{"model": "model that answers yes/no questions on an image's attributes", "dataset": "aerial photos of the United States (SatlasPretrain)", "train_examples": 203450, "image_size": 32, "crop_scale_min": 0.5, "horizontal_flip": true, "rotation_deg": 10, "questions_per_image": 8, "encoder_arch": "resnet_bottleneck", "encoder_norm": "batchnorm", "encoder_activation": "relu", "encoder_channel_attention": "eca", "encoder_depths": [2, 2, 2, 2], "encoder_kernel_size": 3, "encoder_stem": "deep", "encoder_avg_pool_shortcut": false, "encoder_widths": [192, 384, 768, 1536], "fusion": "prefix", "fusion_encoder_width": 256, "fusion_encoder_layers": 12, "fusion_encoder_norm": "rmsnorm", "fusion_encoder_norm_position": "pre", "fusion_encoder_activation": "gelu", "fusion_encoder_mlp_ratio": 4, "fusion_encoder_head_dim": 64, "fusion_encoder_fused_qkv": true, "fusion_encoder_bias": "none", "fusion_encoder_qk_norm": false, "fusion_encoder_parallel_block": false, "fusion_encoder_inner_norm": true, "fusion_encoder_drop_path": 0.15, "fusion_encoder_positions": "learned", "fusion_encoder_connector": "mlp", "init": "kaiming_normal", "residual_init": "scaled_by_depth", "optimizer": "ademamix", "lr": 0.00095, "beta1": 0.95, "beta2": 0.99, "eps": 1e-06, "beta3": 0.9995, "alpha": 4, "gradient_centralization": true, "steps": 11600, "batch_size": 256, "epochs": 14.6, "lr_schedule": "cosine", "final_lr_fraction": 0.01, "warmup_steps": 580, "weight_decay": 0.2}
Rows from block 8 of the fusion encoder of a small model that answers yes/no questions on an image's attributes, named by matrix and row number. Rows with one number belong to one neuron. Each number is 200 + 20 x the weight over its row's rms, rounded and kept within 0 to 999. All counts start at 0.
After each neuron's rows are labels from the 100 texts, of 14848, where the neuron reaches its highest value: "fires on" is the input token at the peak. Only what is clearly more common there than usual is listed. The data: aerial photos of the United States (SatlasPretrain). In brackets: how many of the 100.
# fc1: MLP up (fusion_encoder.blocks.8.mlp.fc1.weight, 1024x256), inputs 176-197
# fc2: MLP down (fusion_encoder.blocks.8.mlp.fc2.weight, 256x1024, transposed), outputs 176-197

fc1.60,212,227,171,176,191,218,207,231,218,198,198,219,198,192,194,199,207,190,195,186,195,213
fc2.60,237,172,189,169,172,199,222,162,198,193,211,216,159,206,200,172,179,211,185,222,258,250
fires on: "park" (57); "railway" (36)

fc1.575,212,205,181,164,205,192,212,219,230,203,190,224,186,194,197,203,204,209,219,190,218,237
fc2.575,172,193,207,248,215,176,189,206,215,183,177,187,223,214,189,212,200,184,192,204,177,178
fires on: "park" (52)

fc1.697,188,198,179,175,204,215,213,214,199,198,187,215,217,191,187,181,188,161,197,182,196,196
fc2.697,202,160,180,190,206,169,229,175,206,183,178,227,164,210,204,171,174,213,180,188,252,227
fires on: "parking lot" (63)

fc1.25,240,206,198,175,186,184,204,234,233,210,205,233,176,181,197,205,213,232,223,207,218,227
fc2.25,236,188,188,183,197,176,208,210,209,191,180,218,162,164,207,194,186,246,177,177,230,196
fires on: "crop field" (51); "park" (45)

fc1.624,199,159,162,183,209,215,182,172,149,179,195,149,200,187,195,217,207,223,189,204,157,173
fc2.624,183,240,223,225,197,216,170,233,201,219,209,176,243,189,193,234,225,185,214,198,138,164
fires on: "road" (98)

fc1.326,172,202,196,224,232,189,164,162,191,200,218,217,215,239,164,209,220,197,235,174,219,216
fc2.326,155,211,224,245,216,197,175,205,219,193,190,180,234,221,191,220,210,166,197,211,167,171
fires on: "river" (36); "parking lot" (27)

fc1.718,187,197,207,232,199,190,196,214,216,186,224,159,213,230,156,220,207,183,192,228,166,209
fc2.718,168,236,224,236,206,215,167,232,200,210,207,175,240,205,185,233,223,177,207,199,141,158
fires on: "road" (55)

fc1.186,215,144,198,196,224,196,191,186,165,202,204,201,160,193,188,215,196,223,233,187,211,192
fc2.186,169,233,224,233,206,215,162,231,199,211,207,176,243,206,185,235,227,177,213,203,144,158
fires on: "road" (90)

fc1.610,197,164,202,186,206,153,213,203,204,205,212,204,170,205,213,207,206,205,198,188,235,211
fc2.610,196,228,234,217,198,230,172,217,199,211,222,168,237,205,195,229,221,192,221,226,154,177
fires on: "park" (47); "road" (46)

fc1.304,169,230,194,212,173,211,176,198,172,209,198,194,231,194,161,179,171,156,171,195,181,161
fc2.304,228,175,174,170,181,169,245,197,197,182,185,226,168,184,223,174,178,222,204,177,238,216
fires on: "parking lot" (53)

fc1.154,186,214,203,190,185,188,212,221,252,202,201,224,198,198,162,178,202,196,205,196,209,206
fc2.154,212,162,176,178,202,171,231,173,203,183,183,229,160,205,209,167,173,214,186,192,261,230
fires on: "railway" (70)

fc1.398,198,218,202,186,193,187,211,231,238,194,193,237,210,195,172,179,200,186,208,192,221,212
fc2.398,209,163,171,182,208,177,232,177,201,187,176,235,164,207,207,165,173,212,177,185,258,230
fires on: "railway" (79)

fc1.683,202,206,183,172,197,206,213,183,180,196,174,198,218,193,191,216,209,196,193,196,186,205
fc2.683,181,229,214,221,201,216,169,235,186,218,215,174,246,173,209,236,230,186,231,186,142,176
fires on: "road" (99)

fc1.456,184,211,186,178,210,219,207,204,206,186,189,202,226,209,201,194,205,161,200,193,175,201
fc2.456,212,157,179,184,201,186,224,160,211,185,191,224,161,217,196,166,176,210,186,208,263,238
fires on: "parking lot" (37)

fc1.476,208,244,189,211,191,203,214,231,206,201,198,192,235,192,155,176,195,196,190,187,175,176
fc2.476,237,169,173,156,188,189,236,177,195,204,194,228,162,185,223,168,179,220,192,187,248,239
fires on: "river" (31); "railway" (29)

fc1.722,216,199,182,159,197,170,198,199,174,220,201,201,167,213,206,184,197,235,184,180,192,212
fc2.722,222,228,209,185,180,229,191,215,197,220,223,184,215,173,205,214,217,209,222,200,170,199
fires on: "crop field" (53); "park" (34)

fc1.283,200,213,200,185,194,202,211,220,245,192,199,203,213,192,179,178,181,193,198,192,190,210
fc2.283,207,166,181,189,206,162,233,178,202,185,180,224,173,204,214,172,177,209,187,192,249,221
fires on: "railway" (51); "parking lot" (49)

fc1.416,199,248,150,182,161,234,208,202,193,213,211,215,243,167,192,228,191,195,195,195,167,200
fc2.416,196,232,205,203,177,205,190,236,206,224,197,186,240,172,192,226,214,192,214,184,147,165
fires on: "building" (100)

fc1.641,201,185,206,186,193,180,215,226,253,188,194,222,189,193,175,196,191,197,214,186,218,228
fc2.641,178,168,180,203,213,171,219,182,206,175,170,222,181,224,202,182,178,195,182,195,238,213
fires on: "park" (82)

fc1.474,202,194,197,196,207,170,196,201,170,202,195,193,188,225,215,195,205,208,201,182,206,185
fc2.474,222,237,213,193,192,225,183,225,193,220,222,182,218,176,206,222,219,208,217,199,158,188
fires on: "parking lot" (42)

fc1.378,187,163,219,218,201,184,195,182,165,192,214,168,211,215,206,209,183,192,206,201,222,167
fc2.378,222,231,218,191,180,242,185,218,200,213,231,176,225,188,203,217,220,198,227,220,170,199
fires on: "building" (86)

fc1.27,223,218,205,199,181,159,204,221,201,233,206,203,187,187,217,205,209,242,204,188,206,204
fc2.27,240,222,209,181,173,224,195,202,204,217,241,180,206,181,205,207,210,219,225,221,178,210
fires on: "crop field" (66)

fc1.669,204,214,191,189,185,191,214,221,248,178,191,230,198,193,184,189,199,192,209,195,214,221
fc2.669,204,159,182,185,203,172,227,171,204,180,179,225,164,212,207,172,175,210,185,198,260,228
fires on: "railway" (71)

fc1.70,177,219,193,188,206,222,176,210,214,200,202,169,239,192,194,193,237,186,206,208,197,196
fc2.70,160,227,206,225,205,201,159,233,186,206,184,189,246,204,184,227,216,172,194,187,152,155
fires on: "road" (100)

fc1.370,197,224,195,192,183,199,213,232,233,199,190,212,202,203,181,190,212,191,199,203,213,210
fc2.370,215,165,170,176,206,174,231,170,203,186,182,224,160,207,209,172,172,219,179,188,251,226
fires on: "railway" (50); "river" (33)

fc1.396,181,212,180,171,212,222,209,209,206,185,163,224,225,201,212,200,209,192,203,203,191,220
fc2.396,200,246,214,207,191,218,172,232,197,217,215,174,227,184,194,237,218,211,221,199,138,174
fires on: "road" (100)

fc1.164,198,210,203,201,181,205,213,234,234,202,198,211,196,181,190,197,202,182,208,197,196,209
fc2.164,217,164,178,179,191,186,230,161,209,188,199,224,157,215,201,162,175,213,184,207,265,239
fires on: "railway" (41); "river" (30)

fc1.178,185,185,235,232,207,146,188,227,207,200,208,188,195,237,183,212,228,204,207,205,218,211
fc2.178,196,240,220,210,193,230,171,222,198,217,226,172,231,193,192,224,225,188,219,214,149,178
fires on: "river" (29)

fc1.464,222,197,197,203,194,247,204,193,197,200,221,223,191,215,212,220,227,236,214,215,177,215
fc2.464,187,228,224,218,201,237,161,218,205,212,218,168,228,197,185,227,226,197,205,224,149,184
fires on: "road" (96)

fc1.432,202,210,224,191,179,196,228,229,235,178,212,218,199,201,174,207,197,196,206,198,191,190
fc2.432,197,160,183,194,211,169,226,172,199,179,178,225,174,216,206,173,177,205,182,197,256,224
fires on: "river" (38)

fc1.286,228,224,193,156,186,202,208,229,225,207,195,228,180,180,205,202,207,227,228,193,212,232
fc2.286,250,187,189,176,176,182,212,204,208,202,185,209,155,176,201,197,179,270,191,177,214,210
fires on: "park" (45); "crop field" (44)

fc1.617,196,163,211,207,213,199,195,229,233,176,207,229,207,203,168,185,181,181,226,191,207,206
fc2.617,187,168,181,200,212,168,217,179,204,178,172,229,177,224,199,178,175,197,182,195,247,216
fires on: "river" (54); "parking lot" (30)

fc1.648,176,162,212,204,210,197,181,182,187,189,194,198,182,201,174,192,191,187,208,219,211,182
fc2.648,181,233,218,221,209,226,166,226,198,220,213,184,233,211,169,228,224,178,208,203,147,173
fires on: "road" (100)

fc1.204,212,216,194,192,184,187,198,228,215,215,197,234,196,215,194,214,230,210,224,196,210,220
fc2.204,202,161,192,199,174,184,212,146,207,185,208,211,164,240,187,170,177,211,191,210,257,231
fires on: "road" (86)