A small model that answers yes/no questions on an image's attributes, trained from scratch: 18.2M parameters, batches of 256.
Rows from block 2 of the image encoder, named by matrix and row number. Each number is 128 + 24 x the weight over its row's rms, rounded and kept within 0 to 255. All counts start at 0. Numbers have three digits each. After the name is the row's rms in percent of the matrix's.
# convs0: reduce pointwise conv (encoder.blocks.2.convs.0.weight, 96x192x1x1), inputs 0-95
convs0.0 008:096113152110164137127116115115122114048122110114144147171106141163123097134113192077159075144098126109140125120159153127094093170138170119142116136103110108124163156093137091146130114129125077153130136140130124124152142139121155149120152146146130144077148091117130129146130120063147153112
convs0.1 008:106133106083126129107137141131143088133137121123143090129152128090110158136082093124143125071150153152097142096140163131101119091127131103098170131131158128094135108121075062113149124100142142128093174100143124093128118120086158120133138115109128139110129149169137160131150167141117127126
convs0.2 380:134118099117111062144121145114139122115151096114120113112137142063140181131135132145104111121137144132127134080091139134134125086128097122119161135138143133126088074196104114135134117126112138109113154126153142116109115141124148142128091075133132091127143131166134142098143136173089106149
convs0.3 010:180136122104144141151139078158127123205140144140106137109140102126134101120160085141119150134142088136117141131148085138152158115142107118114103117111144126135110124176126141103135132130134217118122092124128091119141131133148087157139117134100109121162138149115144139097079135181102134096
convs0.4 007:120119158142112125148087167136137146129163065107187120122170159096117141134105156127084117117130153138145148147115120146141116101102151115132131133132109107139119093119158142132147152129103093137139129090149135150101127149109170085092116143124103151114121098132113121138174116105140166186
convs0.5 044:097141107090120150097128122085114099034148139132150092129107112158120124114127142118161087127118132124092105135159142118081097139119137111102127124137126123104152166125134095119117157106154089135130135129117140102134132122124123175126122144114175138116117119106114141119133111085179104118
convs0.6 121:136118092125110063124122133098133124064146176112137120113071140144142148130150140133159085168145139131131136060091139134113132096136094118119142136135151136126106082146139112135133098124130106118103140104148142120100111152155144114198122110135142100126149137136137155107134136136118110125
convs0.7 020:120122150140165144112152113154120142226115110152106134121135119102108114106090060124107201099124118123127124174164121119141142138128109156143133112129117118139122154155101118107136129126117207122133108132123114157152138107118106179140144120116113140134123139116131118137116114127083139119
convs0.8 463:120130100140102086132126138088136122063153161107145106111109144126149142127160135129113065148146137129127133063094140148119135111133111116118139139134158140124121086132128110137133108121125075114091134114150135114119115146169137105198121112136136105122140134140134158116134134127114117136
convs0.10 012:150127164119168132098128094135116136146117125139099135141144114133088092128166087125110083131126091116130134126169083121106158169119138122130086108086116128160125121134111143099112104135108126136148093125111096147138145125140092231126131138117110150133105140112144121130076133118116176068
convs0.11 012:137105102135110122133119141129124129130163169095127151115133142153132124128169115109059147150138128131143142104090137179162132055135136130113119126120162158115129112105175132137138096130134159127079110110170127127117084139158117107171127118143133092136123155102153134143115126090132106139
convs0.12 006:123132105122118130128137154110133134163117091132118100096131132096143181116095126158170124154114170147131127137135137125137158089137097103099174098176108088123080131197104116123154148112142163103136159125125111102143110132122138165102104075105147137138126104146139099137144121183098106146
convs0.13 012:112129120087114183117125113121117095085151163141148137136129081174110117122145124116159087124127123119100122147178126114075106124113135106112132136133149132092143164135130144100109143109154120152144123120114135093112125115119115184136139167080173132134106122108099152102118128125167096123
convs0.14 020:111141129108143160104137082127090120117115116145101124137131094160132096118144119091113154126091117113125116151138124123125119121138143129113092084109122112124149172141137132103119135126136133141137097150094152140146130113144084159128146144107136136138101129071136113167099111067143123085
convs0.15 008:147146126109133098126139144106143129040157195123139159145091121139123103156155131112134080134124120120151165080116129131081152130156121123126127140101158171137102072125124118121142099130132117137133106105141128122098140147152152083166131137112130117125160132137145138123102160114175108126
convs0.16 441:140118111136120052137123136117136135121144111120112134114143138058148164134134134138099128139135138131134137093085134134137135101131097126130148133134145133131071062190120127133132082130079144112122142115144136124102123138133140126138102081131125110129142133158136132098137138157097122137
convs0.17 008:110110104147068116125096122145158098105113137125133102104109123123122141116106104105150113104175137127106133096110135130136111131140077108106129155151176148109101087116104097114139125100126113115089146088164172115104088153145123115125165125103157090091117127149133179118124159122105127147
convs0.18 018:112133118084116153106126116116116106052152159135170150134111097168126120124132150106183086141119128126108117119162132127068106128118138108112120127135131129110150148113129140126103137111146123142143133115099136112104136130135134153130136153115165126116102123089113148122133113067179115124
convs0.19 007:120103152110125129124131111119130143112122122147096076115152145144126098116157113081101146131151110091140159101127089150116147144138183114139096147099134142165141137087103100130131079117117086098121107134158163128108102154163092160125149129134076141093115133139133128150128118108030162074
convs0.20 007:115123117091119131144095170118125098118164055095192107126182147100085161124100133160139099112114158141123124128091142146147102104100135107110161119154116112105120134134125116115152158122106118142123167105142135118108118143079161121092120111123104128129129116142092130130172113137138113187
convs0.21 008:146110135152174112141146115154125147206124115138102142115146121112122117117139109141101189110140120131126141145148117122153136133119113146152134124125128119159085111151106155132119112134102229082124108134112105141144125108131128133131126115124122136137107110102138094111134124155051133114
convs0.22 007:113148126104110125134145124081128112102137108149093111121156121119148187110117121145134134144135147099123124111102172104133109111125125138096213131159137146121128160172118086140134123120137141103122162186123155105116118135125127157133108137138132120139139161174147145116128117184085108129
convs0.23 014:131111142168157108128135125145140167186123112123113147126158140079130143145126110127092179128131130140146153132100115138162154136120107145134158124131137135155088089172117129139146104144078157098126121138136111148137137123135126102139131092135097141125146143156155115129118133136029144118
convs0.24 032:056142142138129159115128084163107133152113130150146132145107104141107071126109118110150103105098120121126113169168124097105116162101135143138097092113116106127140145113111156114109152127146110153151090130095080139138140108110107104111154144115144145132104079104110126135108115065152134113
convs0.25 376:148115094132117058140119138121135125122149117114114124111153142065138169133137132142082127130137139132130137083089134136135127088130087123120147134134144132127078070188118125133133084128093143115117151109150137117103118141132149128139098081132128097129144134157135136089138137172101112139
convs0.26 005:124122105122085111132112172111151135095118100115132109114125153118128184154107119144146109109124172143132165128051165168155112088138126147127179120169111136122105101150125091138119122128129123133128182114136118136097141141102127147112151115133162145125165140145104102140141148179163099136
convs0.27 006:096141109112101130104114142142121103109133126112175081135132100147120141111082104111169083113113145129090124155149141113127101130101143110084155100126130112078142126141158124114122192103150107157138150117124128106129129139105119120123142158092097138098127096121083146150148113101178108143
convs0.28 008:130123151149176123138153090156111153228125091153107138133112111116090098107099085133105146096104105128132114154182113100149130166107109141144110103113104091140134125131110114114121137142125145116143101144113093168138154101097128174134138122120106155142102108110112095139107118100091150123
convs0.29 079:069131130104137152086132096113112120059127134137143121139124106184121092121144174077146105130102117112118111129160125117096109156122152120112092110113121110119163181106139115125109141116146083146131109139112170126145139113128101156126149157120135152085107104088120127150113112029154122115
convs0.30 007:096127173134158107102135131116105146095103104159099136139136129131114135103095121130119133137101126114145104110167140123163113157146132143129131084111097098140131148130131100115130113135131073141152134148100121139159172086146131163124146107133113168107132124135123075176142105097107146115
convs0.31 029:108134107079120167105127116102115098074147152142162123138105102175113112116124133116158088129119125117088101139174140126083101127119136111102127122136127122101153175114129118113117155104166107144135131128103134105125127123119122170130129157109176131123100120113102142114121104106184104123
convs0.32 007:115093089104082095118114130102139092107139137123107095103155125118122161109158089130129158141160147131115144095088143143137130120134111119102127124134162133116106086128086117101150113115140129102087154097158135094088109119156108148146122108103142104109112128186142148120135157142095119137
convs0.33 007:151131137080136141102129097130112102073161197126158137143111092160141091128116122124164085142125109145095131106149120117057122121109133077104112127107141145122145144146112131094117125132152111136130114089099130104120124132148107122160147177093158128134123152112123152134100123082161147111
convs0.34 005:103136135159123159134143158111124144104110121147094159128160140104128135163110163126103136123142111142125123132123119124164125125122124169141178125138115138136108153145098090141150101119112125123141160126119115157136185110155120129098111115138086143131170134152155147119131105133065127114
convs0.35 020:075131131106146146094137089112103119056116120143133115143112116149106108122125143099155106121099115114124109132172131100102102162123145131128101102103112099118150165096132108112112148127148073149144121145100127129143148099115110170122158152112162150104105078097107122151113112044163128108
convs0.36 009:111099139150166110109126128148130163162139110118128142131167126085113127149127093124095176103144132146132143156138103148151138138118100141139165109136144133149074088160124161125140089134085142101124113136148111142136138101138123127126126091125104146112138127152142116109123133125020138119
convs0.37 006:068126154130125154086117129151115134125113135108192101136144123160148121122071078109172134108096133120096130142131137125116129143103157118090107102109107109142143158152184094113115183116148136157121126121125093142141132110109100114121160149098106128111132114104096160180130103086157126125
convs0.38 012:107111142120126115135125136084141141051120149100158129137075151136142121127142157122139000138165139112129111092145145115106137154139122108126117152131150140129109101113143104150136110124122063126109133132128155121116139167136137115123117122157147135118139131153137152129139138102117122130
convs0.39 080:103122084108086110149123142102135084096145135098151078110130142113123153125140128135108125093148141129110123073092141138125098093127113101105147144141152136100118113138140099149134139117139105110082148132172181103110098147130142129137101105140145081119141132159129150114139127155115078143
convs0.40 009:172093095151124079114103155147118115129116127121093156111149137108138171135147127154163148155121123134145135091071137151142127080134107129119152106130145132108078100137105130119145051133156175132143141106110123129098119121149139165115124100117152099135146144140141075123124148196098119114
convs0.41 258:103120102110110117117119143054135090042140138082145100115121141140142160125127134135158068131140142133120129077121144145108115107128120101107153139139144137100121147142137096135133138118142060116118148134148144100133125137136141134150132120133158104117139135150133145118138132132131100138
convs0.42 283:136116120139127086135126134124133136132141122122116137118156140096151150132127131139095139140137133131133139113075131137138137109132106124130146134134139133132069063181119128134133061129072134118117138133149135123115124134144135119147116076132119113129145135151140125108133136157090128134
convs0.43 043:105141105081123166107129112103111099085145143139149119133105098157113105121133137116163086133110122118107105158169137110086100129120135123097112113133120111109153165120131130109118159114161132143145119116081126108122131113121115180125128150106183136133096115099105137117110107104187096111
convs0.44 019:120139130096141165097131078144113112117141145140150156137113097157133080131112119076152097132096099124128128172167108127095123144122141137138096102107115113126150149108116151102105136131146158146139092110076094137130136104136100154127159154107139148141092117088119128128101115068177128120
convs0.45 005:150146076125109059143121130178115150158162167119145153121110144138151175132110120127134132133135153151130161039053169135140136086150139138125119124115146128114076063120114153096154105144146158126091143097128093120098108140100137090140148141121109125146139137145133111126142133126096127158
convs0.46 025:107134101084119174115131107120111093104140140142145119129117094174115102115124119100157090123109117116096095142174127113094092130116132125089105114126125112111150169114129130112109149108167129145137120125097129104132137115121105195122136158111178138132095119102111135115115106098182092118
convs0.47 012:106127109097096110159113157118148109122165053110180103121142143096099150125094119130118110085141160149110152121106160132125102113119124125129155135150129124106105074112129116116145158130108094124108160104161149109092113128046153134087121129121114131126121122162107150127170131107129129180
convs0.48 010:129104136150152081116135141133124137140116108115116134125149144083154157142124107138117122154125125128133131085047119134133138117126100129132167113126138134138066083199135132129149082126104162115136141109122125125112127122159134143121115081134130110142150136176154099128115140156036145125
convs0.49 007:130148134099140164113144112105125132155122127133108113118118126108172134120127088162114140143100148125142116140131161119109140106147130128111161112144121109145129148196140090122123166112162185123110131168124129140160130110146122192142109103120149125158165158145152131140113123158093122092
convs0.50 034:148118082091128118134127143118134096123160119122115107103154132088140185129128121167144091121136140136116138116120140134123115093121091112109177130152142130120091095203090122122135114126126171112118146114138130097121119129129136169123101097121146111136142142166142123072135139210097099135
convs0.51 009:121100154147159114126134160121126157126119116123105135109152152101120148153129125129079159142143122124133133115110123136149151134114106141134169121136141148142107135165114108144153080134083141097112138160149125138131155128148125130131127102137121138112151130150155108121105131140000142126
convs0.52 019:094135119086120169107125120123118100107122132139117118145110098186113129104126122095136113125113124114080075124150141110092098120119158138090110118121128117114176189112156129116110157103164130144143132130102158131123122130123108197129131177122161126119095116097111140149114105095155111120
convs0.53 007:109108103172081120168060151169106145149143081128169136118173178133116135129101165134122121135124144132158111154117156153166125114136129147150118094141122085112105104146158161137148126140094114121130131111153146142091117129116143108110144116135099124140113095121120119124157116104139115200
convs0.54 005:118134128113111146115163139124117114136118071147112054110125148091155167103103127175118136104110159103084123115171142110104118116119112110089164127144105114103153151168108101126125154093161162105132152176134130120165142135176118178107128123124129154138120114143146119128130122166109105111
convs0.55 008:122123176142136098105134112128121187136125125147108126136128133126078092128140110085098113110138103097131144082146097136086162156123155141138105110103135149186131086100116129127124089143104125126121104124135120170143116133119126215118112131156099150126098154134137133166092134085069205088
convs0.56 011:158116155163169108137145132130116148155124079126069100124163139085153159138141117144102161123105124137155136101079130119129138109135123116146164108123121115147129122149117119128123094127126168119118138148140114141156139121141126162114126101125116117132165139163144079138123139179024153139
convs0.57 016:111111097098107119147123159117150080106152080117150096118134124099098167127106108129135117086152159143114149123099150135123100096115114114121174133146151137098109092137116104106143153118116104120118158106153141114101113125046136151095120121107139103126132124174116145115150154144122100153
convs0.58 020:094131121098129143098122116102111106060126155127159128147113110180132129128128167088158093143119134120113099087165139144104100143129149106106117120127124123112173189109153113137098135119159079146145136135113144111134141120125119170130126154130154134095117118097116131127120117058150119118
convs0.59 009:100141097167087088127111134114104129002121110117142130125115148111167167136113146130186120111105164128136124076084166134120113101138109145137155119148125139119128110130122107133138138140134072127146154118118133142117119129096139128098146112138148106124138095145101147143161112137151112154
convs0.60 061:094138108091122166109129082120110113094138141137157132132115091170123085118143135082157096128101117115119113149151128119099111133124138131122085107118122110120153162103139136114115154123150141146141098123095130121129132113124106132123140151112173139124092109083114136132113109029189109122
convs0.61 018:110115079109101110162092150134138124123171102105186135117138141115149133137120132112038122120137152141122150114097140139139124091126112131127137136148139138125091066084170122134136142128068116130102123075160153121076095150118156111120127122132113101122134123133124169118163129093138114170
convs0.62 005:116104174135184126103131098158132147152105080138076121122157125091088106116145116135090108142165101131111115152180113131162124149116114140124156126127104117137118129139118117130127127124105129090151090158125087159152174123132104177111113117123094176121110117118139083110103142163059140113
convs0.63 057:092138137114137142064133076118104120067111139136115123136123104176137094118145146064138121137099114110133117134151126118104125140142146132132084105119124108122152167107133122112107132128146123136137097135099137134137134118144085178133145152117172143118104122073131125148098117023150128084
convs0.64 007:119135087109102159141115118116107093067152125149171145126109117127115123122131119125174059105112136143099120133146145119077099111109143108117128130131117142101140135133129134137114165124144119163132142100136121108126133117094144128109145133099149136130130124147116141115123097105210114123
convs0.65 007:129052087097080095133124164123139128108149118090145098112141134121097149141142112110112156092156145143132134103090132170158119069120107118109159129153131136132107093115102093123142120103126143120103144105153135107102119136102148136126132118121171085099133130134138139122129136151129087146
convs0.66 014:072107104099099140139102133120139115121157120080196125129117123082153124124101118101060100099156142123108116127117144139133110124131121122128142149143155143116100098097197109140129128115110100099117126114163150106115131141095132120137111100144136116125142127156135160133130134044124115169
convs0.67 008:137128125153156125114137119159121167240111099140107136132121119098093126130115082149103179107135121132131128165138105125157145151121095140139147112138123127140097122170103124114135134120107185098127099136132093163148125095114112161134108106103120150145134129144123100129100140170035135094
convs0.68 006:137093123144072109118121116139107151125113138139093109099127130126098123116170105128131199092153118132132148103051104172139145095163107115146093117146154118129132120107059116128132080132148156123082146121121130121118104116176120118121156126110150099128126162137156106127083148141122159125
convs0.69 006:088134162102153140126132109129092135082111107157126119162096130147101111136126153113126100104109126111135084115168138090107092182142141127159126109112108099129142148084125114136116145135114085125134116160102099135148166103092136162116163140133125174113124094102112100142114105071149130110
convs0.70 008:143141086148104137128117137105114105086108145143093111097154160172142160092140139153178158139133156132121113095124167151140119081139128127111156109157150097102135169154072114106148109125164120102148162133102084128127143109140136159147151126094166095120151140161118104135137123185136099132
convs0.71 012:092134142109106129142129155123149105121182113106159102118140136111109144142104114110076104076155145133114163129109149155135119099112131119128168135135149147112133078117137101119147162118103119134082130105178158104107097140089135117140136128125105132124120137141122153129155143047128121154
convs0.72 017:142139130115142156126123091161110134232115128154101146129133098123105082127155087124115194114108097124129132214161100128174141140112132147123105104122115105123118143148111162113132129132126180141140096135096103148131138112131093191126125128109122140143104126109125100131099126160101132109
convs0.73 007:092103163126187138115136098126142129092121116124150115139135114136085121126100109109145113108126103118097122151200123097091116182101116111145127134118106122136148152136119103129101116106121069134162117157106105124164157065112141162142170155128143149105132079102100113154136100092143147119
convs0.74 007:105133122100129130126135139079134094140121107123120069083128145087154174120122107153138089132121161107108149145136162109119122116123089110073161115159128129128115124183141070123147178101143154102101135129133127091137113142165135170114120080126136132150144120162134156123136102160107099131
convs0.75 005:087103159119171130126132121110132138124104091124122130135149111088169142156114105122092098153108154108125111093129139132139120160130112133113183106148108121165133129174096088144136125138117115127139153153137103141135180098144140129111107101132117152135177153142162113125111119135056179111
convs0.76 009:113117120139086049115111177149129160078141095126141103128147144131115177137091122129165151094115156140138142067045170156129117080115126136135176113147132118113101046124114112120146130120138110134118175115141116135096121122078149144127129147120130127119140129148117129151156143148125133164
convs0.77 091:109137136104138164073134066122104115114112141140113123130122096157129086117158102083139116130098110119124113155156117123107120139131140132122092095115125107126148169125135121098113144123150136136142086132099112131142132106142078182135142146106190142138105124086124125136089116068146123076
convs0.78 006:138114115097103125089096130151170099124123176121142113133130109140091126127130076104119142087156135154108146094094113129115111090149145091099113152133190147098126125137128065104112114079156122146095148108115142124137104133144140132185152147088151082093137171134155154108132181125123118122
convs0.79 005:113120190136187143105149137113108140133115080148108118108156121109140153122127109132094121130113111124125109152163118124104138121120137137144150134098099094148146170146087112101163114128100163111130111140136097173131177129129095221132159106140123173110134118119164097139104105138092118106
convs0.80 012:113114118118106130133100145107139110059141133091129104125157138157129143138139153137143025133155134130120128070112126153127123116133137081095143124129134139110123117117126120133137114112133038112105141125141145091132126138154143121138142137142130116110136130170133138111133137166133105140
convs0.81 008:118136135117124167089143085139108105121134152139122106116104093152136118112122100131140128129092121099107108141158141086072127132128147118088112106124121119129166190148104134105085155122170145131121110142083125139153120125144087181137158138130145136133109120108135141135119119143138111101
convs0.82 242:138111095119118091140121137116133120104154115121103133112141141069137164131142137146123103139137143132131137113093137136133129094131099123124159136139146135126089079205092125135134092128107148116119147108141133118101122138137143153139095085131138104128149137157140127084134136212100103134
convs0.83 018:089106117094088130156102145123140113133137118077183115131104131119133128118101132112109062106160137132109104100120152134134118134126123117108133158141145137106106102096170111142127139117117097113096128113166190115108109152094134118116113132154129120117130122162123172128150136052120107163
convs0.84 018:128126116129116079126137140097145136120141133132152122104117141079150157140120126146124098137143140126131141088084139137138153113137075123135158129137138135127052026164125116136137117125086140099114146091143135112108134134128139110137099065127126129127145139165140140104145137163078125131
convs0.85 006:130151149155140124130100168161143154093172061108157134131158153107107129147117127125108103119122141147125136163137121149139133150111160132147141133134082123143141130119102121121116138151080055155163148117173141155119133146065124110084124142134096144135125109122108110154176134103140126186
convs0.86 015:143120097133117076122131130104134136122121152122122143101141138061153168133128115163135133145127139135140140096075144142145133094144081128130150124137141126124061062189127111128145109122122166107119147113122122110118124124141134132154098059129144110139157151166147117100128145171094111120
convs0.87 050:099139113088125167108133116102113103085133138139145097137101095179113102112128128094152100123116126115093104143161145114084102132124147125107102120124129117105164188093133101114118173099168112141133123135108141120134125126121117179128133162117175137116096123098113142133121107064169110121
convs0.88 008:101128125095135159129129146105130081130125062134157091114134104108134127126116130140120088109141134127090121161180129141140105139103105087089161112145113112109140158158121081133131166116122114097157130140117109067150157117112122189077106087125145146112127098124094121119133121116107112142
convs0.89 012:136132158148168120135143137143123156198121112147106123125151134088151130123109115113097159152124126130143138132110124131159160130140104159139146120137135125158097120157121104133140116125090186088114114150135125162138134115154116135117131098135087140139142141132168115138125130135023157118
convs0.90 007:116088103137155090142110162123133125115134112113156101089177149117104139132143125129063133119128123134122147089086106193190137095106136137108137112138153112085103140127113120130159119132123117129129128132157120088114122121153122130141148117144111107112124126137139109135118124117118121166
convs0.91 005:111140134136190111118140110123096160160126089146111134143132112091123117149105118146124134105122115159151138143141123149151147191129092127161161130147105142178101109135109147157144085132099144108129135139103099123152166094107133142114120098122100171124152138130147077114122120150070151127
convs0.92 017:119104094122092046157092157131137131094150106083171137128130149160144157142120148131148140128129157129129134062039145138136130078132139116131149134148119132119070058087146132132134106136103102138109153110139144126076101142104158108131138126141121071127144122146123152135159130127132128165
convs0.93 009:100153159121155127121128116107107120023119128135120119140138147130125120121039155114141069148101115111130126123146116113095068161130147128147115113093112092146152155121129095125107127143145083141115143135121138109139150107143120154091130125132110150123114117098123108137102126085137175110
convs0.94 011:109128125110127143112118109114139113052148146120179147160119111144106099151111163101146076134112125135116122120156136135057088158106144114125146131127108149124162170115134132131112137119157052155132114147103136116116159118125135140110122147119164157101120105123119119111121109078177109145
convs0.95 005:150135127145115155145140099132128121198138148156081100121132124117134098129159103111074177156155112094129183113123110151147148114147123102110107135136146120145117107177131113110154095099106157091105117142170135120107117145173100140141123143115108129145107150146160137123102130149061136119